config.toml
train_examples = 49215
crop_scale_min = 0.5
norm = "groupnorm"
weight_standardization = false
kernel_size = 3
precondition_frequency = 20
one_sided = false
adamw_lr_other_params = 0.0017
grad_clip = 5.0
lr_schedule = "cosine"
final_lr_fraction = 0.01
adamw_weight_decay_other_params = 0.01
Rows from block 6 of a small image classifier, named by matrix and row number. Rows with one number belong to one channel. Each number is 500 + 25 x the weight over its row's rms, rounded and kept within 0 to 999. All counts start at 0. Numbers have three digits each.
After each channel's rows are labels from the 100 images, of 14848, where the channel reaches its highest value: "top examples" is what is common among them. Only what is clearly more common there than usual is listed. The data: retinal OCT scans (Kermany 2017).
# r30: branch 2 reduce pointwise conv (model.blocks.6.r3.0.weight, 72x160x1x1), inputs 0-159
# b30: branch 2 3x3 conv (model.blocks.6.b3.0.weight, 108x72x3x3, transposed, each kernel summed), outputs 0-107

r30.32:455515522498477449564488515493511506475509497506520512494511478491503549494500527526523502495466537489517487489486488484508424479540505526472542462492495503468500474490486461494496545492486520495493544496479517476507486511519462508470437496488489552533499458473490540470447494489511519473523506466483513504499497490486533470484454508535501491507508534492491467478482473489471500498462476512525503520514510517476503499460544559524498516488497512490525506462505531499435518484488550
b30.32:518474493472492517491571517490514514518492493534503502498515526487497487476523524524545496494485490495487532510526482544490522525476483501519487457534492475507542462492538517495483573521506495465517489558493468545477540479492494500485477495489478482472522526477493468488505526470464532513505481516475501486517541552519555480
top examples: finding: choroidal neovascularization

r30.56:494513540475552497464535444535522524513488491487486517543496526549494520485493509491446516565561476453518530501498547524482494475479518493510497521516513500461500546519463463488472469476491480522478521497492495542484531487477512474500511494506497530490482534488497506503485491504470487517504498463469502497503480518538530484494496520499532504446504497510492436501504528491478499459498443500516509463502510480486489488483486480492512425500502493469504507552511491509460528542486478
b30.56:517545498491435460497523493494498478478522507507512507493516548508574507453476501511473452491485508530518484462511479485513483562512526493478504452486470511522543537526470472487496483500510508499494517504505456529506519492498516452504514502505521505545512526519474493509491534480514479498484461467497506544438517492499494519
top examples: finding: normal

r30.24:505528519503487498501472492506469458540496519472516496508538506492485477442454481502512515503514498497554461534511486475487478471519513498513499491504460515463510498458491516487533510492526471497528492508458464497524554507498525498502498549517472496521511468484462495491480519477525471560498511503506480455484485491497488534453496496531490521461546535539522490548498468472526519516500505480478528504458478547537463449530527537494514481444511463493515501527515504494535517483508465
b30.24:511513496526468511501487516452477550475483494474522541515509458493512506517508552499473494514480452510516483472527478494538494457507479531476545524527465444510477500501489479531451498518538536477515498512537484513470493464497515517493555452528517489500509516505509521515485515467492506468458519482492519486505446493498541498
top examples: finding: diabetic macular edema

r30.16:543512482517468511511487506482509528538547470503520478553526510495496485507518506503519517553508464474494504515455525494513532500541546492498529470484580477509496446476530489526495495531503522519517536537473502497505489490492478508494469534538465525480480490496499496489473489476487483530532531522441456438492450507533495457549519550463530485507496488465498521523508485508475515542511459495467464484483491502468483494480519526489520508474484504504483497489506497468503508512485506
b30.16:487498462555526496507515534514501498529485499483531492464525517466483524470527477501497524516505484489466504517468501493498465520523456533472476488462487505476522471481502576496499490470496512533470498501481465484558507478546523550529541503532541467461507484495506514469496451525498525472490514521507509506457520492503508488
top examples: finding: normal

r30.41:502483508494472504535470471497472480504464500493486544494508501504541491497477521489503520497526470464533496509479489493506531531502484486544496470482458523524492551505489530480513446503514500464457511492508499538494473499478474480528537515550490480501480447479469489506511532477495489484519513519456576504514518492505447498518498471501476512512492500457489513573506528524469490499490488488506515475487484537475518481528528502518529469487445573510479467483485462454480487482500522
b30.41:514467501539511533538484484523498526531535536453553506508507513505505428462465511498489488528496477532492506499505511497484522530522476536489481528537506523504467500470555514502481514502528488448509494488497562512473474485500528457517490505526470535512510496490515469551497505499488549522512471505504507447493491505490474502
top examples: finding: choroidal neovascularization

r30.31:512513518492504521491528482526453472466519498497494526466468510514525513520511559472514482518504485493477500458505488469513531466506503498539499497488463501499523478516488520504501490520544527471448504506468508502512508474495442517478527497484483524523513507527516542495482477554462539505451499468495510517519484475489554479460532522477516515467468466506456475523469477520497535532504473450537505482534522497492481494504503553509483436528493476516511463492511512465498536475474548
b30.31:503521477503490499489464510492484538496475528488504467547489507509493480498475494503482475502541503454530493504521475515517493489502511507475501500476464470487519532490561497542448517522479509488500489478513504508496457544522482605504512500494474576484486520526537485522481510500463503518506451502525467472496510505490516508
top examples: finding: diabetic macular edema

r30.71:514455516480488502499457483520477531510472468499546526478477501473477511501461479484514524523473480458528497498472461473507531491494512485497505479503504494475519543531487519515505522494505497522526496458538503519441559487429499545475502528506485537487511482491503477535526480528498522493502465526488512485487505550498492496458490508518550508523501506498518470549494499537500485525501499452496493473471494493526503512532487516515443476514452575498515478514552513492489521532484532
b30.71:529508484507519504500523457501482430516482520519493560505498486521498486499488514488498473470476492527504495486452566498514503510464492529481495538526509536518467507450475461448473525485468540469510520469452503529544481489490489482536520510452489520527501508495477487493509471444506509498504500497527516490485483497482473471
top examples: finding: choroidal neovascularization

r30.44:490491537504526489494498576487495496503560522526485481501510504456499517515510502478490491479543485481455533493521551507501501512520507535479491472519495462494465489494503505514507508498507541468440475525530480505543555486517479459498524480509510491549479498524485491493518555481464511474472521525480496508507467479537484511487525448530492510463483489490504509506498473487543530459491522540515496524490471526514476505484477515523482506507486481497432477503449482436528519507525518
b30.44:511532485534515513536486512508492475532542485484473505508473530528507499503463546491477544502524548507511539495534480508459465499528538492529483494531491514516496493549483498499508458474496447514506525505495465473522486535558510459548535496471509494495525501453518523532526493512525498497485482505478494517472567505500488498
top examples: finding: choroidal neovascularization; finding: drusen

r30.25:500489516490496471501502504504501510478475541482514517481506495527472468556506506479496576473496516498512535463561500524465555512499474491509523494523490501510514477496488551482472501534529515489490482548494528481518476487503513512495478516550486480464508460546467504500495490512481479509517531444531498457510450476467480508522460512478475520480538480481488503480481517519508530505535516499549525481453522493483471520511479497465509491454507467480492475522482512506527455519552465
b30.25:543482518485561528531511515500478458543490514505533497489543566469493498513496509499513541457519476526479472490514500489553442507489477498506509515511542466495522478484494480506528484479524461511504506466524453502503492517510493519451455523488463462459484475487496546477503527528515523499519490483500476498513483481506495522
top examples: finding: diabetic macular edema

r30.59:544498475484531561467546513525478481476522448484447493511514549494514523478519484451508514544491538519484496489525469551491516459521544552485507534499508523464488459480472496493481489486503505462537508491499503501458494516495482520513509532497492476496515470507502546534475472524495476497543505457524467495490519513513499505493502515458533512534488538470486472548518524496493490517514488479505489486491506484487519459561487450516500460479512493495504506503527491525438497513506512
b30.59:479532504497553484477478483493513494502515530521487507512512510523508532509509462487462512534485475491510499520502473477536480475500512499447447525492546506514551496461471527513482506492499555481481463506511506499520468523508504519422503495478535529473517462497516471525510475523454549519543509502456521520508515503477482513
top examples: finding: normal

r30.17:467466494502464529467528490488511499472538541503537525517488507487532477474511498493502498486497475493485510484483530510466522479512494496529507509511486508547513492485490497483528489477483518500505540540491529566481486551472468500499516499520552485523512504513514503490515420474556507476529499512494529506499477484497488505482500545468472493484476517529507436540490496463507490553509474507477491474529496508464479500471542470462521481490459517535489479464473474529500490447475447
b30.17:494509487504523498499464516516467544471510515483532539504515467502518482511478510538471532535457498537474518509516502470450577506495473502479490522524485480510512499518525516514506503504513575460523453478521507491524508482539480533498502468453495530527527502532483497540509494532490527461526516525487496508490470484502510459
top examples: finding: choroidal neovascularization

r30.27:519484538501483494510534502495501515491513460455483515533476479447495486498551527502499509506485480515503463509501468538487514525473516526523482502487467490532479488449476449492524540529470503447492518512470521509527519494525471460506490467506527497538477487512473526514473514537447511514521514531489512476476483470502505500519480472522469495515476500484478509478546506495488479500524531420525516506501490482530565485495501516493518480476537499481528495491484510484464459549488570
b30.27:519516514500476511462493478452514456486493504509466535528500474485491465524458481487483452515557509518448516479512487509505501477483491511489504521479493453474489502509539458495487510476493479468486468496485547450469495500480460485549504482494481537468491523494508510461495466462494567543503472492495491517523488501480494460
top examples: finding: choroidal neovascularization

r30.46:479497506451477512485521520509497473501490464466472495499498490473453438486448462472420491511520513490546491518512493500554519476524494484491433497550533544520507523502502491460497515510484498521497485512489503490496552481515500513502531484504512493480470491549503463542485517510509502507526454507513504492534487499499548507475552488488500526452473527496513498537524499490540514474524513541533492506515460529472495503493500486514505488484504550461503455514493543522503509486478518
b30.46:465527501506488500519515457513510556541445482516481557526510508493464486534505507512542485509518473484513496471508466482484474526500502473511542483544477484546500509480491515484508491542429443493511528509511541504533491485467515461537468484494475491512487516504505495465527523509480541546513497483473509492507485514489477504
top examples: finding: choroidal neovascularization

r30.62:499544519503536492497511514516508540517511458451490494548487499467485477453511496484450517539481506551511482529520486483507549490481507513505500508497513497471506458486513528490469508482487512508508517503483449508515463497510508549489565513525505482487475480510493495475477463499539491500471446470480487519495516443476532445510552485547458489489488502522450480516518513474521488467520504501473486534526499466548504485482553542517516455501504514487530489496509520480482510506504480
b30.62:521502514539489503522537481491493490534527495539515528575485517483519433490505508481455507495510502529491488480498504521509497523469465496469481520468524547484561493515482457528476540493492525447499500522527479505514464515511534475529508501520528475471485513528484477481480504524504506524488517513489561498483534522470507470
top examples: finding: normal

r30.54:511503500504509502464545483514499502513489480492493489487489486488521487480534536475522515537508549511528558483587473450520464480539521466473510507503478487492488550505518507519490473482497501464546502494561456478471499513529533480506506510488476550485534487507510510491480509486503506450493496463509500462514526513496471482489452518470497505518504496493486502540480510535480469509460476466528500455482500510495513510536529521484537493484526522533470490541513496567518500496470464
b30.54:476509465507487527534521503512473452505497475559550465506482501471517504457503505537565482465518507503507500507472531475486481495500483521459565501511522485495533487473484541473469501503529521519531486464532498530508494496505462472479477512501470476508485491471539440510501486479474488458497474477498490475496487534523491522
top examples: finding: choroidal neovascularization

r30.65:458527501490537517485503475550483486497475482529501489520488550553505498507471489507481526523541514504481496502523462513534500513487506477506520537475507497513489541494556491529518479492509489475522507512500499522479479538502495492485485508532520537494527478510513552493463493515455495450548491519489460504487520466499499515490500476489504507488502492490479454473458508492552462524505465515471503482477458426491482509497456502503559531459490498463511463546474525555534487512515491
b30.65:514488532516437494479466464483508491506486512504549510525494472451507517493494543466472501473500519492497523474470477494485484528497486507510532479511524511503549498500481501455580531482546478489515503474523546498514519528457479470463495513488488531509508454523545522485474548458495500486491518508509535514506482519480500506
top examples: finding: normal

r30.7:521490539474469482512434504525493478515477524463492481468519517517485516507519471499490524528553519524491497524506503505496499512450495464531523510484550487507507533521489498488499522535509494463474537499514445467469501482478535530525499536512501501524521464467506531496510479521492490530523493534477530491526482535490476510527497540515454504480468482474495451543523483514531469484487519475448488468504549531494482511514510479509501470503498533531487505537438527464483477467523457
b30.7:525498495491482505495489483468499463530508503502514507513490554507502534493515520532498497513510480541513478489509513486499522539485513468514456513502481511530531491481488522523475538517504474530519490474519521486443457507528546518530484504500506487522562486492469503498486501467539471500537512484455498549404505508538524518
top examples: finding: normal