python train.py --dataset="retinal OCT scans (Kermany 2017)" --kernel_size=3 --loss="cross_entropy" --learning_rate=0.004 --eps=1e-08 --one_sided=false --max_steps=7200
Rows from block 2 of a small image classifier, named by matrix and row number. Rows with one number belong to one channel. Each number is 500 + 25 x the weight over its row's rms, rounded and kept within 0 to 999. All counts start at 0. Numbers have three digits each. After the name is the row's rms in percent of the matrix's.
After each channel's rows are labels from the 100 images, of 14848, where the channel reaches its highest value: "responds to" is what is common among them. Only what is clearly more common there than usual is listed. The data: retinal OCT scans (Kermany 2017). In brackets: how many of the 100, against the usual share in percent.
# r30: branch 2 reduce pointwise conv (model.blocks.2.r3.0.weight, 40x96x1x1), inputs 0-95
# b30: branch 2 3x3 conv (model.blocks.2.b3.0.weight, 60x40x3x3, transposed, each kernel summed), outputs 0-59

r30.37 084:467499533520492528483495530477448461508550513508473467505499464492507488472488499453495494492549520532461529506466463524477516498505506493510504504520528494478489485508544524504530517536465508498488472497497523510537532465484494529485531460458546497472503516512454465523491502504536529458
b30.37 101:469504476520495446510482497479496505496564489518520512533510479477523496488494530489510474550533488541466489518477514462517496530481511522537503458519499510496563537526526495512504
responds to: finding: drusen (63 vs 7.4)

r30.38 099:489504485486467481524510519521469509458516540481529537532533557483553471506497545505506499505503483538474489467554468496483470512474480524507499558484484490546466504480550487519512507479508503510499491465492539509506509500464507506493518476528495478478491498517485492485489489540466517433
b30.38 113:518485509496518492519502535499529501529523487508487468462479514534457513498505485479493480480500485520489434486501496494520529467556480471471556468546548543484508518491483502503514
responds to: finding: diabetic macular edema (50 vs 11.7)

r30.20 106:488497511546518541484529467472475518475505511521462529510503518470439499487532523546497500514486512510507511475509471508544551494458489555466456535534500490470491463478499484488498490478511482481464491498499482469494515542509496497484488489521482505468545465481509490489554498528451504505
b30.20 111:542481508551460468493473501472509480466510513501491490510515476489507502471502515510510497522482491466508424469532496506535514494515543496463564513503499511478478548486497510490533
responds to: finding: diabetic macular edema (57 vs 11.7)

r30.31 107:521503509525482478494538505517498559493480481484581457532543484528516472476520517520484498523535489482497476474532529515503545492489499504495510469512473470511486479520509500519523523487507502515495477498494502531548537541509487490472487490502509549500472534497447480461458490473473539512
b30.31 125:525493489532548523491451505472507520467509489488510476514523515475477508515520496454469482499517502531464450508508523473525468486521486465496492460420473514498498512494520494496471
responds to: finding: choroidal neovascularization (70 vs 29.3)

r30.29 106:489518489524526485455508491468444502483508511537474557494532576473518516549532496521486476485490502496487464493502528496464512457499506478504506500481505511561523477470480491525486503482477521497461550486461492485493496481463494497507507511508480524485504491510535467483453498470497503550
b30.29 106:510500452514456502493515485500482508476482506526519449486526488492510522487516500483571485518499517511497493513520503543466481513514522507523526469435540499508492443496542484528489
responds to: finding: diabetic macular edema (66 vs 11.7)

r30.22 105:490481470516481469513468453514475493488495508511501523454511506538481495477486482496541506485496507504488505519492491498472483508479517483530467512557536549552482561500484526502472525488516502527479500491498512504530484472481532506498492475491494460484573447498459482493551517457524509490
b30.22 092:459505528493526526503477512498488472467461450499480508488504489506522514489525520487447500524486480500534443495510514500520472489471520490500523469469522489585533468504492494508497
responds to: finding: choroidal neovascularization (68 vs 29.3)

r30.35 114:498502521485551473501524470498513473450505516558482495468487521480477513508507475465538504484488477487480486501483554478491485474548525483512565488523514564547485539504502509558506492502485515503494507509490524535494487524484464517502505487518481503458480494538452459487497526494487494489
b30.35 100:462469514521488467474541493539528528466472530479530516500477498504515454466533475508517498472472473482531494512487461478492525528492524508449469462492482511476486495478454496490493
responds to: finding: diabetic macular edema (30 vs 11.7)

r30.10 111:532479487518496459503506472479511501489511536504481498493473505514510477432481484503496532524448528520504499548486485492556531520502515523511560503515487514498545481470515470508522494521504471484506488485498528476481534467521449496470525493521496515522511510541454485501551489476451492461
b30.10 099:487501445515562506486517516528530522541539513478495481477532481488485486511512464502483556522446484464510507479474524506498458473495497498481525499500516502474494526520496540491462
responds to: finding: choroidal neovascularization (80 vs 29.3)

r30.4 097:462496519497496496480507497523497502500504508474457491510517473471497494514484508494493572541530526509516500486517531465475479532519517497521514501499447460545474556475523496523547521523459490460538519496529498491487495493505472459500482536494493472532494502516477459479469551509528451492
b30.4 106:500500531491541516473511512483506507497501511443454484513518488479481537474523478505523507447519510510464508441519478478458508445524515508465520549532507511472527487490509509502502
responds to: finding: diabetic macular edema (62 vs 11.7)

r30.13 097:485479501496471481495518521494483501482469501457566491522512474470515507497467499557467489521506490497519499469534466487496502510514502563480505484491503468477471470464499493518525547483538516524501504543508498498476474484504500535474504493460489537527474529518443483497489471487533564522
b30.13 107:551475532525505508505498509492533488497544511495477512505464452505511486538496512503479529454535505524490518510491542482552503509483461463488485519464489509440483496523457510502512
responds to: finding: choroidal neovascularization (66 vs 29.3); finding: diabetic macular edema (30 vs 11.7)

r30.27 107:467460480538522451463483531497499493512453498512502490486478502532510505552523473514475505521524479511488495527474481481503490484485514531482479487522530504476527524485491534529519487490518495477511512533534455493483478546555489464490514506499509506534484469509481513443536455521535473552
b30.27 098:518501511513489476531446492479482480476478471505470495475527491550488499572518447488487510499465487500525512508532464530481517508495521434509460495502514516510511531498476503488479
responds to: finding: choroidal neovascularization (64 vs 29.3)

r30.34 097:495510515498506511498491498529484475480536558535508557499547549527508481517498479552480503487495513505452510500493509530519502533483537525476531501531507563476539521512483481530502468486466472517503488515498514482493506529523496523484531493493511512467508466504453535518496475490567519473
b30.34 102:497467511463452494485525549529481490564499510519502474468482461516499442485485480492494515479535467510523508465520503483528480507518489508493465487549520484484494511509483482462469
responds to: finding: diabetic macular edema (48 vs 11.7)

r30.3 100:508475515501533461511517509453500476486469481516465521478493487455548525512539473480468524554493534537515508489507521471494459539532469507538476536505468461510507493484513494508558472551499490518496501502510527497487515500477522519497489491501508496535473495457532505486492512469495451541
b30.3 098:465458515509479524492541516539526524536444503504462497520499496525514507508455496535493505508486519499502522499493525543467492504479515540497518538465455472497445461509483501506510
responds to: finding: drusen (52 vs 7.4)

r30.5 094:495491567519476484486520520491474493503486495505514504525526494513436503473469478487483515496496517535485487494523478503500490494512514511467501579447518488494496494457492494468497502497501521535486496492517460464468459495484532558488583511487531477478517464496482470465496497502481496507
b30.5 102:491539483504505495531433479467499493504482494539511501528480468473474520479497510501467467467528519530491425468527469482483498509509516519494541488506505492486483474472494453508475
responds to: finding: choroidal neovascularization (65 vs 29.3); finding: drusen (27 vs 7.4)

r30.21 104:527506492584519487500534495474479479486532491494520583495485498501474512530472490547477489483464491506465475517472516479505500477436497511498509501505495540488489486442520488530507540500467487459494489465505526489496470469500476510527520498504517477533505506509503502522488535465504489461
b30.21 117:483502495531487507450531505510498493466520479467558523481542517528491457532515518504493487509507510498531500494461467505472527492509547528472489479522493454509483433505509529486501
responds to: finding: diabetic macular edema (41 vs 11.7)

r30.17 111:511464505489501492478516487509513538483500515516491526514550562456522506501485496500484529465457521502535494458498551496500502503514443467513501488501479486528486484515494501507496486520489498475518509477539511496462519519489490506479505493488510509497487556513455499608447503501486487490
b30.17 121:533498503444567507507534488553462510517504501498469517473460492448512492502489504506511485520508526503482544462501494503518525522475508502495474517499529493483528490486502549514448
responds to: finding: diabetic macular edema (55 vs 11.7)

r30.26 108:535486508499482502484504532480499498481468446485459481531550461539551520504470461489498477453459505532508481462500515527485522500519499521475475526502507496466500489498513482510494509509523477492495529563472501501530477555486515506478513520498529490465498464506533529493492529549477475466
b30.26 085:480478486479506482542527508506541508514461530485492501527528539476515532466508534518491473482452468527513514489536501488510488501541461506480535514440496481488470462513490470485476
responds to: finding: choroidal neovascularization (83 vs 29.3)

r30.6 091:496488469534524478507496498484508457513520472430502482521499469502483520470469528495523504483533476476507524457474512512581490491488482548515495466555519481515568562469495498485508513498512502500502528471500531452493518491489486513502473501467497512490481502515496458502510506505514470501
b30.6 097:520526455465506469502489467478502474504496531506484521497518489455455500511525490486499509536517470490506416535517496505485538470495477547479479469541494510525532502507515502509487
responds to: finding: normal (100 vs 51.6)

r30.36 098:497520488469480505490503516504509515541510481497545472499502471518496487451471475505539528503540483518472542465483478530492556496529539491485466541487518496502467472475534476464535521520482485510479497491461531504496539497501493518532490466548527494503523466476475482512468491557470469505
b30.36 108:499496483466490514498446500455522512466488485493479481514482543494523521486513533487537449454491529508502522472477478513496478471526533507500523488470449521511490472487525474451474
responds to: finding: drusen (57 vs 7.4)

r30.25 095:500501513495501478507478476545521468508459471495504458506515463525495488460527453459502534533461507485505519500505481503482530521510491487514434526506482483492461493524515491464505488505458482481490466515518494491519494510501501521512482517507522516490470464494542500504450499505536559581
b30.25 110:484520528523473478471471471527508434491521518518522513521480525540516514504515526523487513504546514461516508547513506503507484507497496470519509535547467499524483495440514496456510
responds to: finding: choroidal neovascularization (61 vs 29.3); finding: drusen (25 vs 7.4)

r30.1 100:481479506469500515494473484496523489488505563513530521485512546456507460476494515521482474497467522475464470462491489509447508511488492520472540499511549546526495526486489517529491476485530538515491456531457505511522496513515546518489510514505507528493456511506480461437519510504487504532
b30.1 088:498512501517486460491478478496503464489516487542486472498476468471479503466513501532504448537471530478482488484458517515531480552493476493435457489538480502483481505485491474519506
responds to: finding: diabetic macular edema (67 vs 11.7)

r30.12 112:486521465490502499488495515488507517466550515490464507517483509477506435490502483544529461481461493459505488498513523486547501467493499498505487495506481482523488501487489483549510503480484462494528508493491504469500492486456487492502485500488510511497461498501515503512546471626522498521
b30.12 112:513487530502468466489468456459516499480508494465468508522501516496491542503467518473494494487469547491452482473478506466487495487485565476539529471505452524530495481508504514503493
responds to: finding: choroidal neovascularization (78 vs 29.3)

r30.14 093:483449467526496466471468496552549528498467486486474470475501507526513503519497498513501528534505550544460491484519499480480493535526503468512465508506529501505514523487509531499543509500546496477508508514478495502493498523507487517458506510487496465489487473503460516435482479495544557541
b30.14 079:529505527473496510494492477526493531546486535507491505503527508455495534546496508486530484492471482444508525509477508542486461494514491456491471488497524508496515540502432541479508
responds to: finding: choroidal neovascularization (78 vs 29.3)

r30.39 098:502534493475492510496539516472448544496526481515523529530516490475472473530520538492526509467519473486515513464526536499545478492476525497529476493532495515535529490482497490502524553502515492501503562507526503489494534467506484512540488490494483485512532496461530534526437482520473494460
b30.39 085:529486530443508509483497481517486546506427514513502495503499497513515497479484509474489495474510535440514496433493494461494540476499488478511494503481482497520509459520490496482450
responds to: finding: normal (93 vs 51.6)