config.yaml
image_size: 24
num_classes: 4
activation: "relu"
lr: 0.004
Rows from block 2, named by matrix and row number. Rows with one number belong to one channel. Each number is 128 + 32 x the weight over its row's rms, rounded and kept within 0 to 255. All counts start at 0. Numbers have three digits each. After the name is the row's rms in percent of the matrix's.
# r30: branch 2 reduce pointwise conv (model.blocks.2.r3.0.weight, 40x96x1x1), inputs 0-47
# b30: branch 2 3x3 conv (model.blocks.2.b3.0.weight, 60x40x3x3, transposed), outputs 0-4, a 3x3 kernel for each
r30.0 090:155106148163129114127138150162128089139103093120091149100185152107184153190105149189132118136116105070096097073083170170077111110199099150139109
b30.0 097:104111234076146188091138088122088115116154175152095092171140125120117084081127113156085079147146077160149142134165128061103144139158141
r30.1 100:104101135088129147121094107122157114112134209145167155108143187071136077097120148155105094124085156096082089080117114139060139142112118153093179
b30.1 101:159097084148127143130181076079158121134173149156096122092111152230138133120100079128150119114131134141154135072099154133136164111106135
r30.2 113:156089136121119134103151161154131117123095137148134101112130144118143151103115085118127147155162142141094180130080078104176133184132138181102076
b30.2 097:115153111136095137114046146144156137162112176096096101072166143088084139081149086096085166078098122098197088098111130141133113145112140
r30.3 100:138096147129170078142150140068128098110088104148083155100119111071190160143178093102087159197119172176147138113137155090120075177169088137176097
b30.3 098:141134125047124092131118117155152074052101059128112172134097149134154145149140104174112166116150112082136134111104135107066157145098153
r30.4 097:080123152124123122102137124157125131128133138095073116140150094091124121146107138121120220181167161140148128110149168084095101168153149125155146
b30.4 093:149138157108123121118112126146154116114105104116158138120131130144181133123188130134117107134118117109170107102172168109111137211152155
r30.5 094:122117214153097107110154153117094119132110122135146133160161120144046132094088100112107147123123150173109111121158100132128115120144147142086130
b30.5 094:119109145108136060190101149159177150083161158112171131130150128109091110150095124223158155105108101083126107162103123090107092173185136
r30.6 091:123112088171158099137123125107139072144154092039131105155127088131106153090088164121157133106171097097137159073095143144232115116113106189147121
b30.6 097:133135173074080164124124216114168092142201084162138142160131122102093143085058097142097057118091149140091143103112173125158104154142100
r30.7 103:143110117105148113173140153137110130078107088096095109139097141168072144141071129127140162107134157095103067102078135142128178163143158200120157
b30.7 102:150110099104061106073116133065158177094189094135085138127144117126133122098112164102113191100118161105142133078119129127144135143100097
r30.8 089:099150122118094123129132134089107159081087123132094155108152156120160103150087132147136117167150095106097139135152174147082132121118126136135186
b30.8 089:112103124112151095187170133122092078146128195089154076104089131112120167134067085128124195109121090074146091047130142122111073125171163
r30.9 096:150167132094089102124132137178142153128108151127140097126145116097182168078112148096202098128117093081168133102138117105182064107100190078099121
b30.9 100:133066181119049199168129175107113122144193148082135118119143087144140089149093185153168116103149176171071216085129112163128144127123162
r30.10 111:169101111151123076132136092101142129113143174133104126120094134146141099041104107132123169158061164154133127189110108118199168154131147158142205
b30.10 109:175201070126135141088088088142095119133145142163132085116109167095080143086075106162160084150134148122111130157140129192225215125073093
r30.11 094:177110113100079161145108145136102136165118150137217146104084172046091126100182150087124123187144106132152160134083111089114089153114112100117141
b30.11 107:092127169119137097091142132127162096189181081111110110198152146141149127127064098145145096092131129137132115087159143111083170131100126
r30.12 112:110154083115131127112121147113137150084191148116082137150106140099135044115130106184165077104078119075135112126145157110189129086120127126134111
b30.12 111:178086157160076142153144100161108156123056189105110099175106141165154147117120133145113106110048171206081181117098112069094090167150140
r30.13 097:109101130123091104121151155121106129105089129072213116157143095089147137124086127201086114155136116124152127088172084111122131140145130209102134
b30.13 096:104187142166185150145170105189087153136101105107115061143105184122097175165180106110187111134141184123132129179211135066092090136121141
r30.14 093:106063086162123085091087123194190164126085110110095089096129137161144131153124126144129164172134192185077117108152127102103119173161132088143084
b30.14 099:125147119125104158144156157143120118145132121127148114120175120140135110139157132139056125207125073140093117116168148135122161097060132
r30.15 094:132106157116113108083090151147187139124112112140147112146148147112227090135145108159121121133139150150173109066109079113104152114152118100107135
b30.15 095:118112116130142096116125124093134160136156149139163169125161126186153177189162065130142110149147142141144115153192127114141137135143158
r30.16 093:141156158183111148050140124130117108096112131162162108187124105160103146153173081133111130113113142109095145122119114146155116139127127097116132
b30.16 102:069110164123133131081058198156153109126192092136179062096127103108128148174136192166141188086090157153141146119138105178129094083103109
r30.17 111:142082135113129118100148111139144176107128147149117162146192207071156136129109123128108165083073155130173120074126194123128130132145056085145129
b30.17 107:116170150146180130127131135139097120140128089174103153090101098167164174156107107077064080143135087069169103184147051204182104182188180
r30.18 101:177159159108160091165104146105113162131101134076113119168138113141209160140129040085085108129061125109222148101104116126151130099117089131089123
b30.18 107:134092134106145129106200109093166110108213113104132149117117155093099154128153198118079127109155158117119147110127087167154079129141116
r30.19 096:175112125109121093129115105116151111134116113099129123149138116121129118137160100146065115155074120137196139148095086151064140149166156150097161
b30.19 098:178152152133154115080155075106185112186205148134102096119174106141107087138162061137101081144148137104118161152145108110128147140131165
r30.20 106:113124142187152180107165086092096151096134143155080165141131151089050127111169157187124127146110143141137142096140091139184194120074114198084072
b30.20 098:151071131159127154141165221144097101112142133131110105109104139086226116092122191189121173166151209139096109153155110160107057092103055
r30.21 104:162136118236152111129172122095101101110169117120154235121109125129094144166092116189099113106082117136083096149092149101135128098046124142125140
b30.21 105:077161114119146119097146103139107132115112158125132142143102124142105130125152110137188133092147153135152136093242160146089136121054063
r30.22 105:116104089148104088145087067146096120113122138142130158069142136177104121098110105123180136108123138133113134153118117125092107138101150106166085
b30.22 098:041138152125092161103136067113168142091139105107172133153211100071128163165140114112125125142130129132081154150131125125166161132114135
r30.23 111:104129107127148075091176105138042138108094108148137167154152185133123179164139123125089138109110131115116142104174157145108127174120099098125131
b30.23 107:109094100173110147115089146134127135121116132138060128120137150083084189136183077092151117140171089086137162172150127096052142147151165
r30.24 091:152185098155105099128097165129133087143091171104182124147095126151162174181092083177100102106122151147118141131135085143145119122142162130066149
b30.24 096:101160183106145176131143182093133093110132149152125131126136110163092113156093104120151175136123111112100125104107076178119086151094125
r30.25 095:128129145122129100137100097186155087138076090122133075135147081160121113077163068076131172170078137109134152128134104132105166155140116111146044
b30.25 095:114135152107106101199074098139169145146160105121089160159161129186114087107185139186063140209114141077126191135120134110113084091132122
r30.26 108:173110138127106130107134169102126125104087058108076104168192079178193154133090078114126099067076135169138103080129148162109156129153127155096096
b30.26 093:129090142131099138188106065064198140124050082167119139117137148107069162129067173107116150105125108115137120097067113136160137150152159
r30.27 107:085077103177156066081107168125127119144068125144131115110100130169141134194157094146095134155158101142112121162095104104132115108109146168104101
b30.27 108:073140160136094125210087183161109147094160100112161110158114150181102092147132110080089144125099182198111167155161152133098143061148065
r30.28 077:115117131147107172100093077086102067143106177114103090143166130167166147129114071094153102111115080120159182151164110119113110097113145116051134
b30.28 091:144146132167104125146196114114185142159195114094089138128097098068090123167191121143161085135125052106198134115075130138150105142136153
r30.29 106:114151114159161108070138116087057130106138142175094201120170225093151149191169123155110098109115131123111082119130164123083144073127135100133136
b30.29 103:109105124145101130171164140092123173164092123144141102127101095099145058111139103175204135099133066106171114096148063023079080178179145
r30.30 099:124167136138110093151084130131134147161169090064098080139184185108135136084082049091137113111088113140111145125178129152142080208078164108123077
b30.30 087:225114162102095113155140108046170184186130111144146170099070103113083134181146092110142105120149241059126130118091089152217154119142115
r30.31 107:155132140159105100120177134150126204119103103108232073169182107164148092097154150154108126158173114104125097095168166147132185118114127134122141
b30.31 112:137161129126124149114180132086137124109211138100093127131138144104149158104077106191154200135097146102122131201125152132166133097183154
r30.32 104:138098138099137131171124125179119131155118223167137169174149132132132158093152132147153122107165118145118136184132099157132118129091095129134063
b30.32 099:167065127142146125129118133142202113152143153097117135117107111145134136097111129093101092170176182093147111154174124174165147069098155
r30.33 102:183113136088112166127148115155140156125165181152120135148168109063175079065091086091153148135094152145150078075147135113119187134165160159105094
b30.33 102:160156151118151113102083108107132116118208116111146161077176087087186139148115106115148121100170094122169126129178120108130168142096123
r30.34 097:121140147125135142125117126165107096103174203173138201126188191163138104150125102194102131112122145134067141127119139166152130171106175160097168
b30.34 096:123167183080138158102096093109094086148143136119101093115103094147188154161096135126176157059096106100138059140116128117108125118066056
r30.35 114:126131154109193093129158090125144093064134149202105121087111155102099145139137096083177133108113099112102110129106197099116109095189160107143211
b30.35 104:129124119072111072103177117113130116134116108098138095117145100166128149109135152189094130161122073112152191112161099095101102104184152
r30.36 098:124153112089103135115132149133140147180141104125185092127131090151123112065091096134177164132179106151092181084107099167118199123165178116109085
b30.36 102:149122116147109138132111124145147136090109144088135143122144184075147108104079124133129104107135109073108128170059153158144128088103113
r30.37 084:085127171154118164107121167098061079138193145138093086134127082118137113093112127068122120118191153169078165136084080159098148126134136119140133
b30.37 095:091077122126119125131143102083124138169102157141126126113161097162112101117060138145156163069145150142097158117172107085170124099165095
r30.38 099:114133109110085104158140152154089140075148180103165175170170200106196091135124185134136126135132106177095114086197088123106090143095102159137126
b30.38 101:124178107160141175104133100132137148144071146140073101126094122118184167112157108137145144091166165125103057226067113125174142143103129
r30.39 098:131172119096118141123178149092062185122161103148157165167148115095093093166154176118162139086153094109148144082162174127186100118097160124165097
b30.39 101:078116199117104156160121186116193146125146067108096115133153099041226177102106203065119137044133094158122113127120131159130092177150089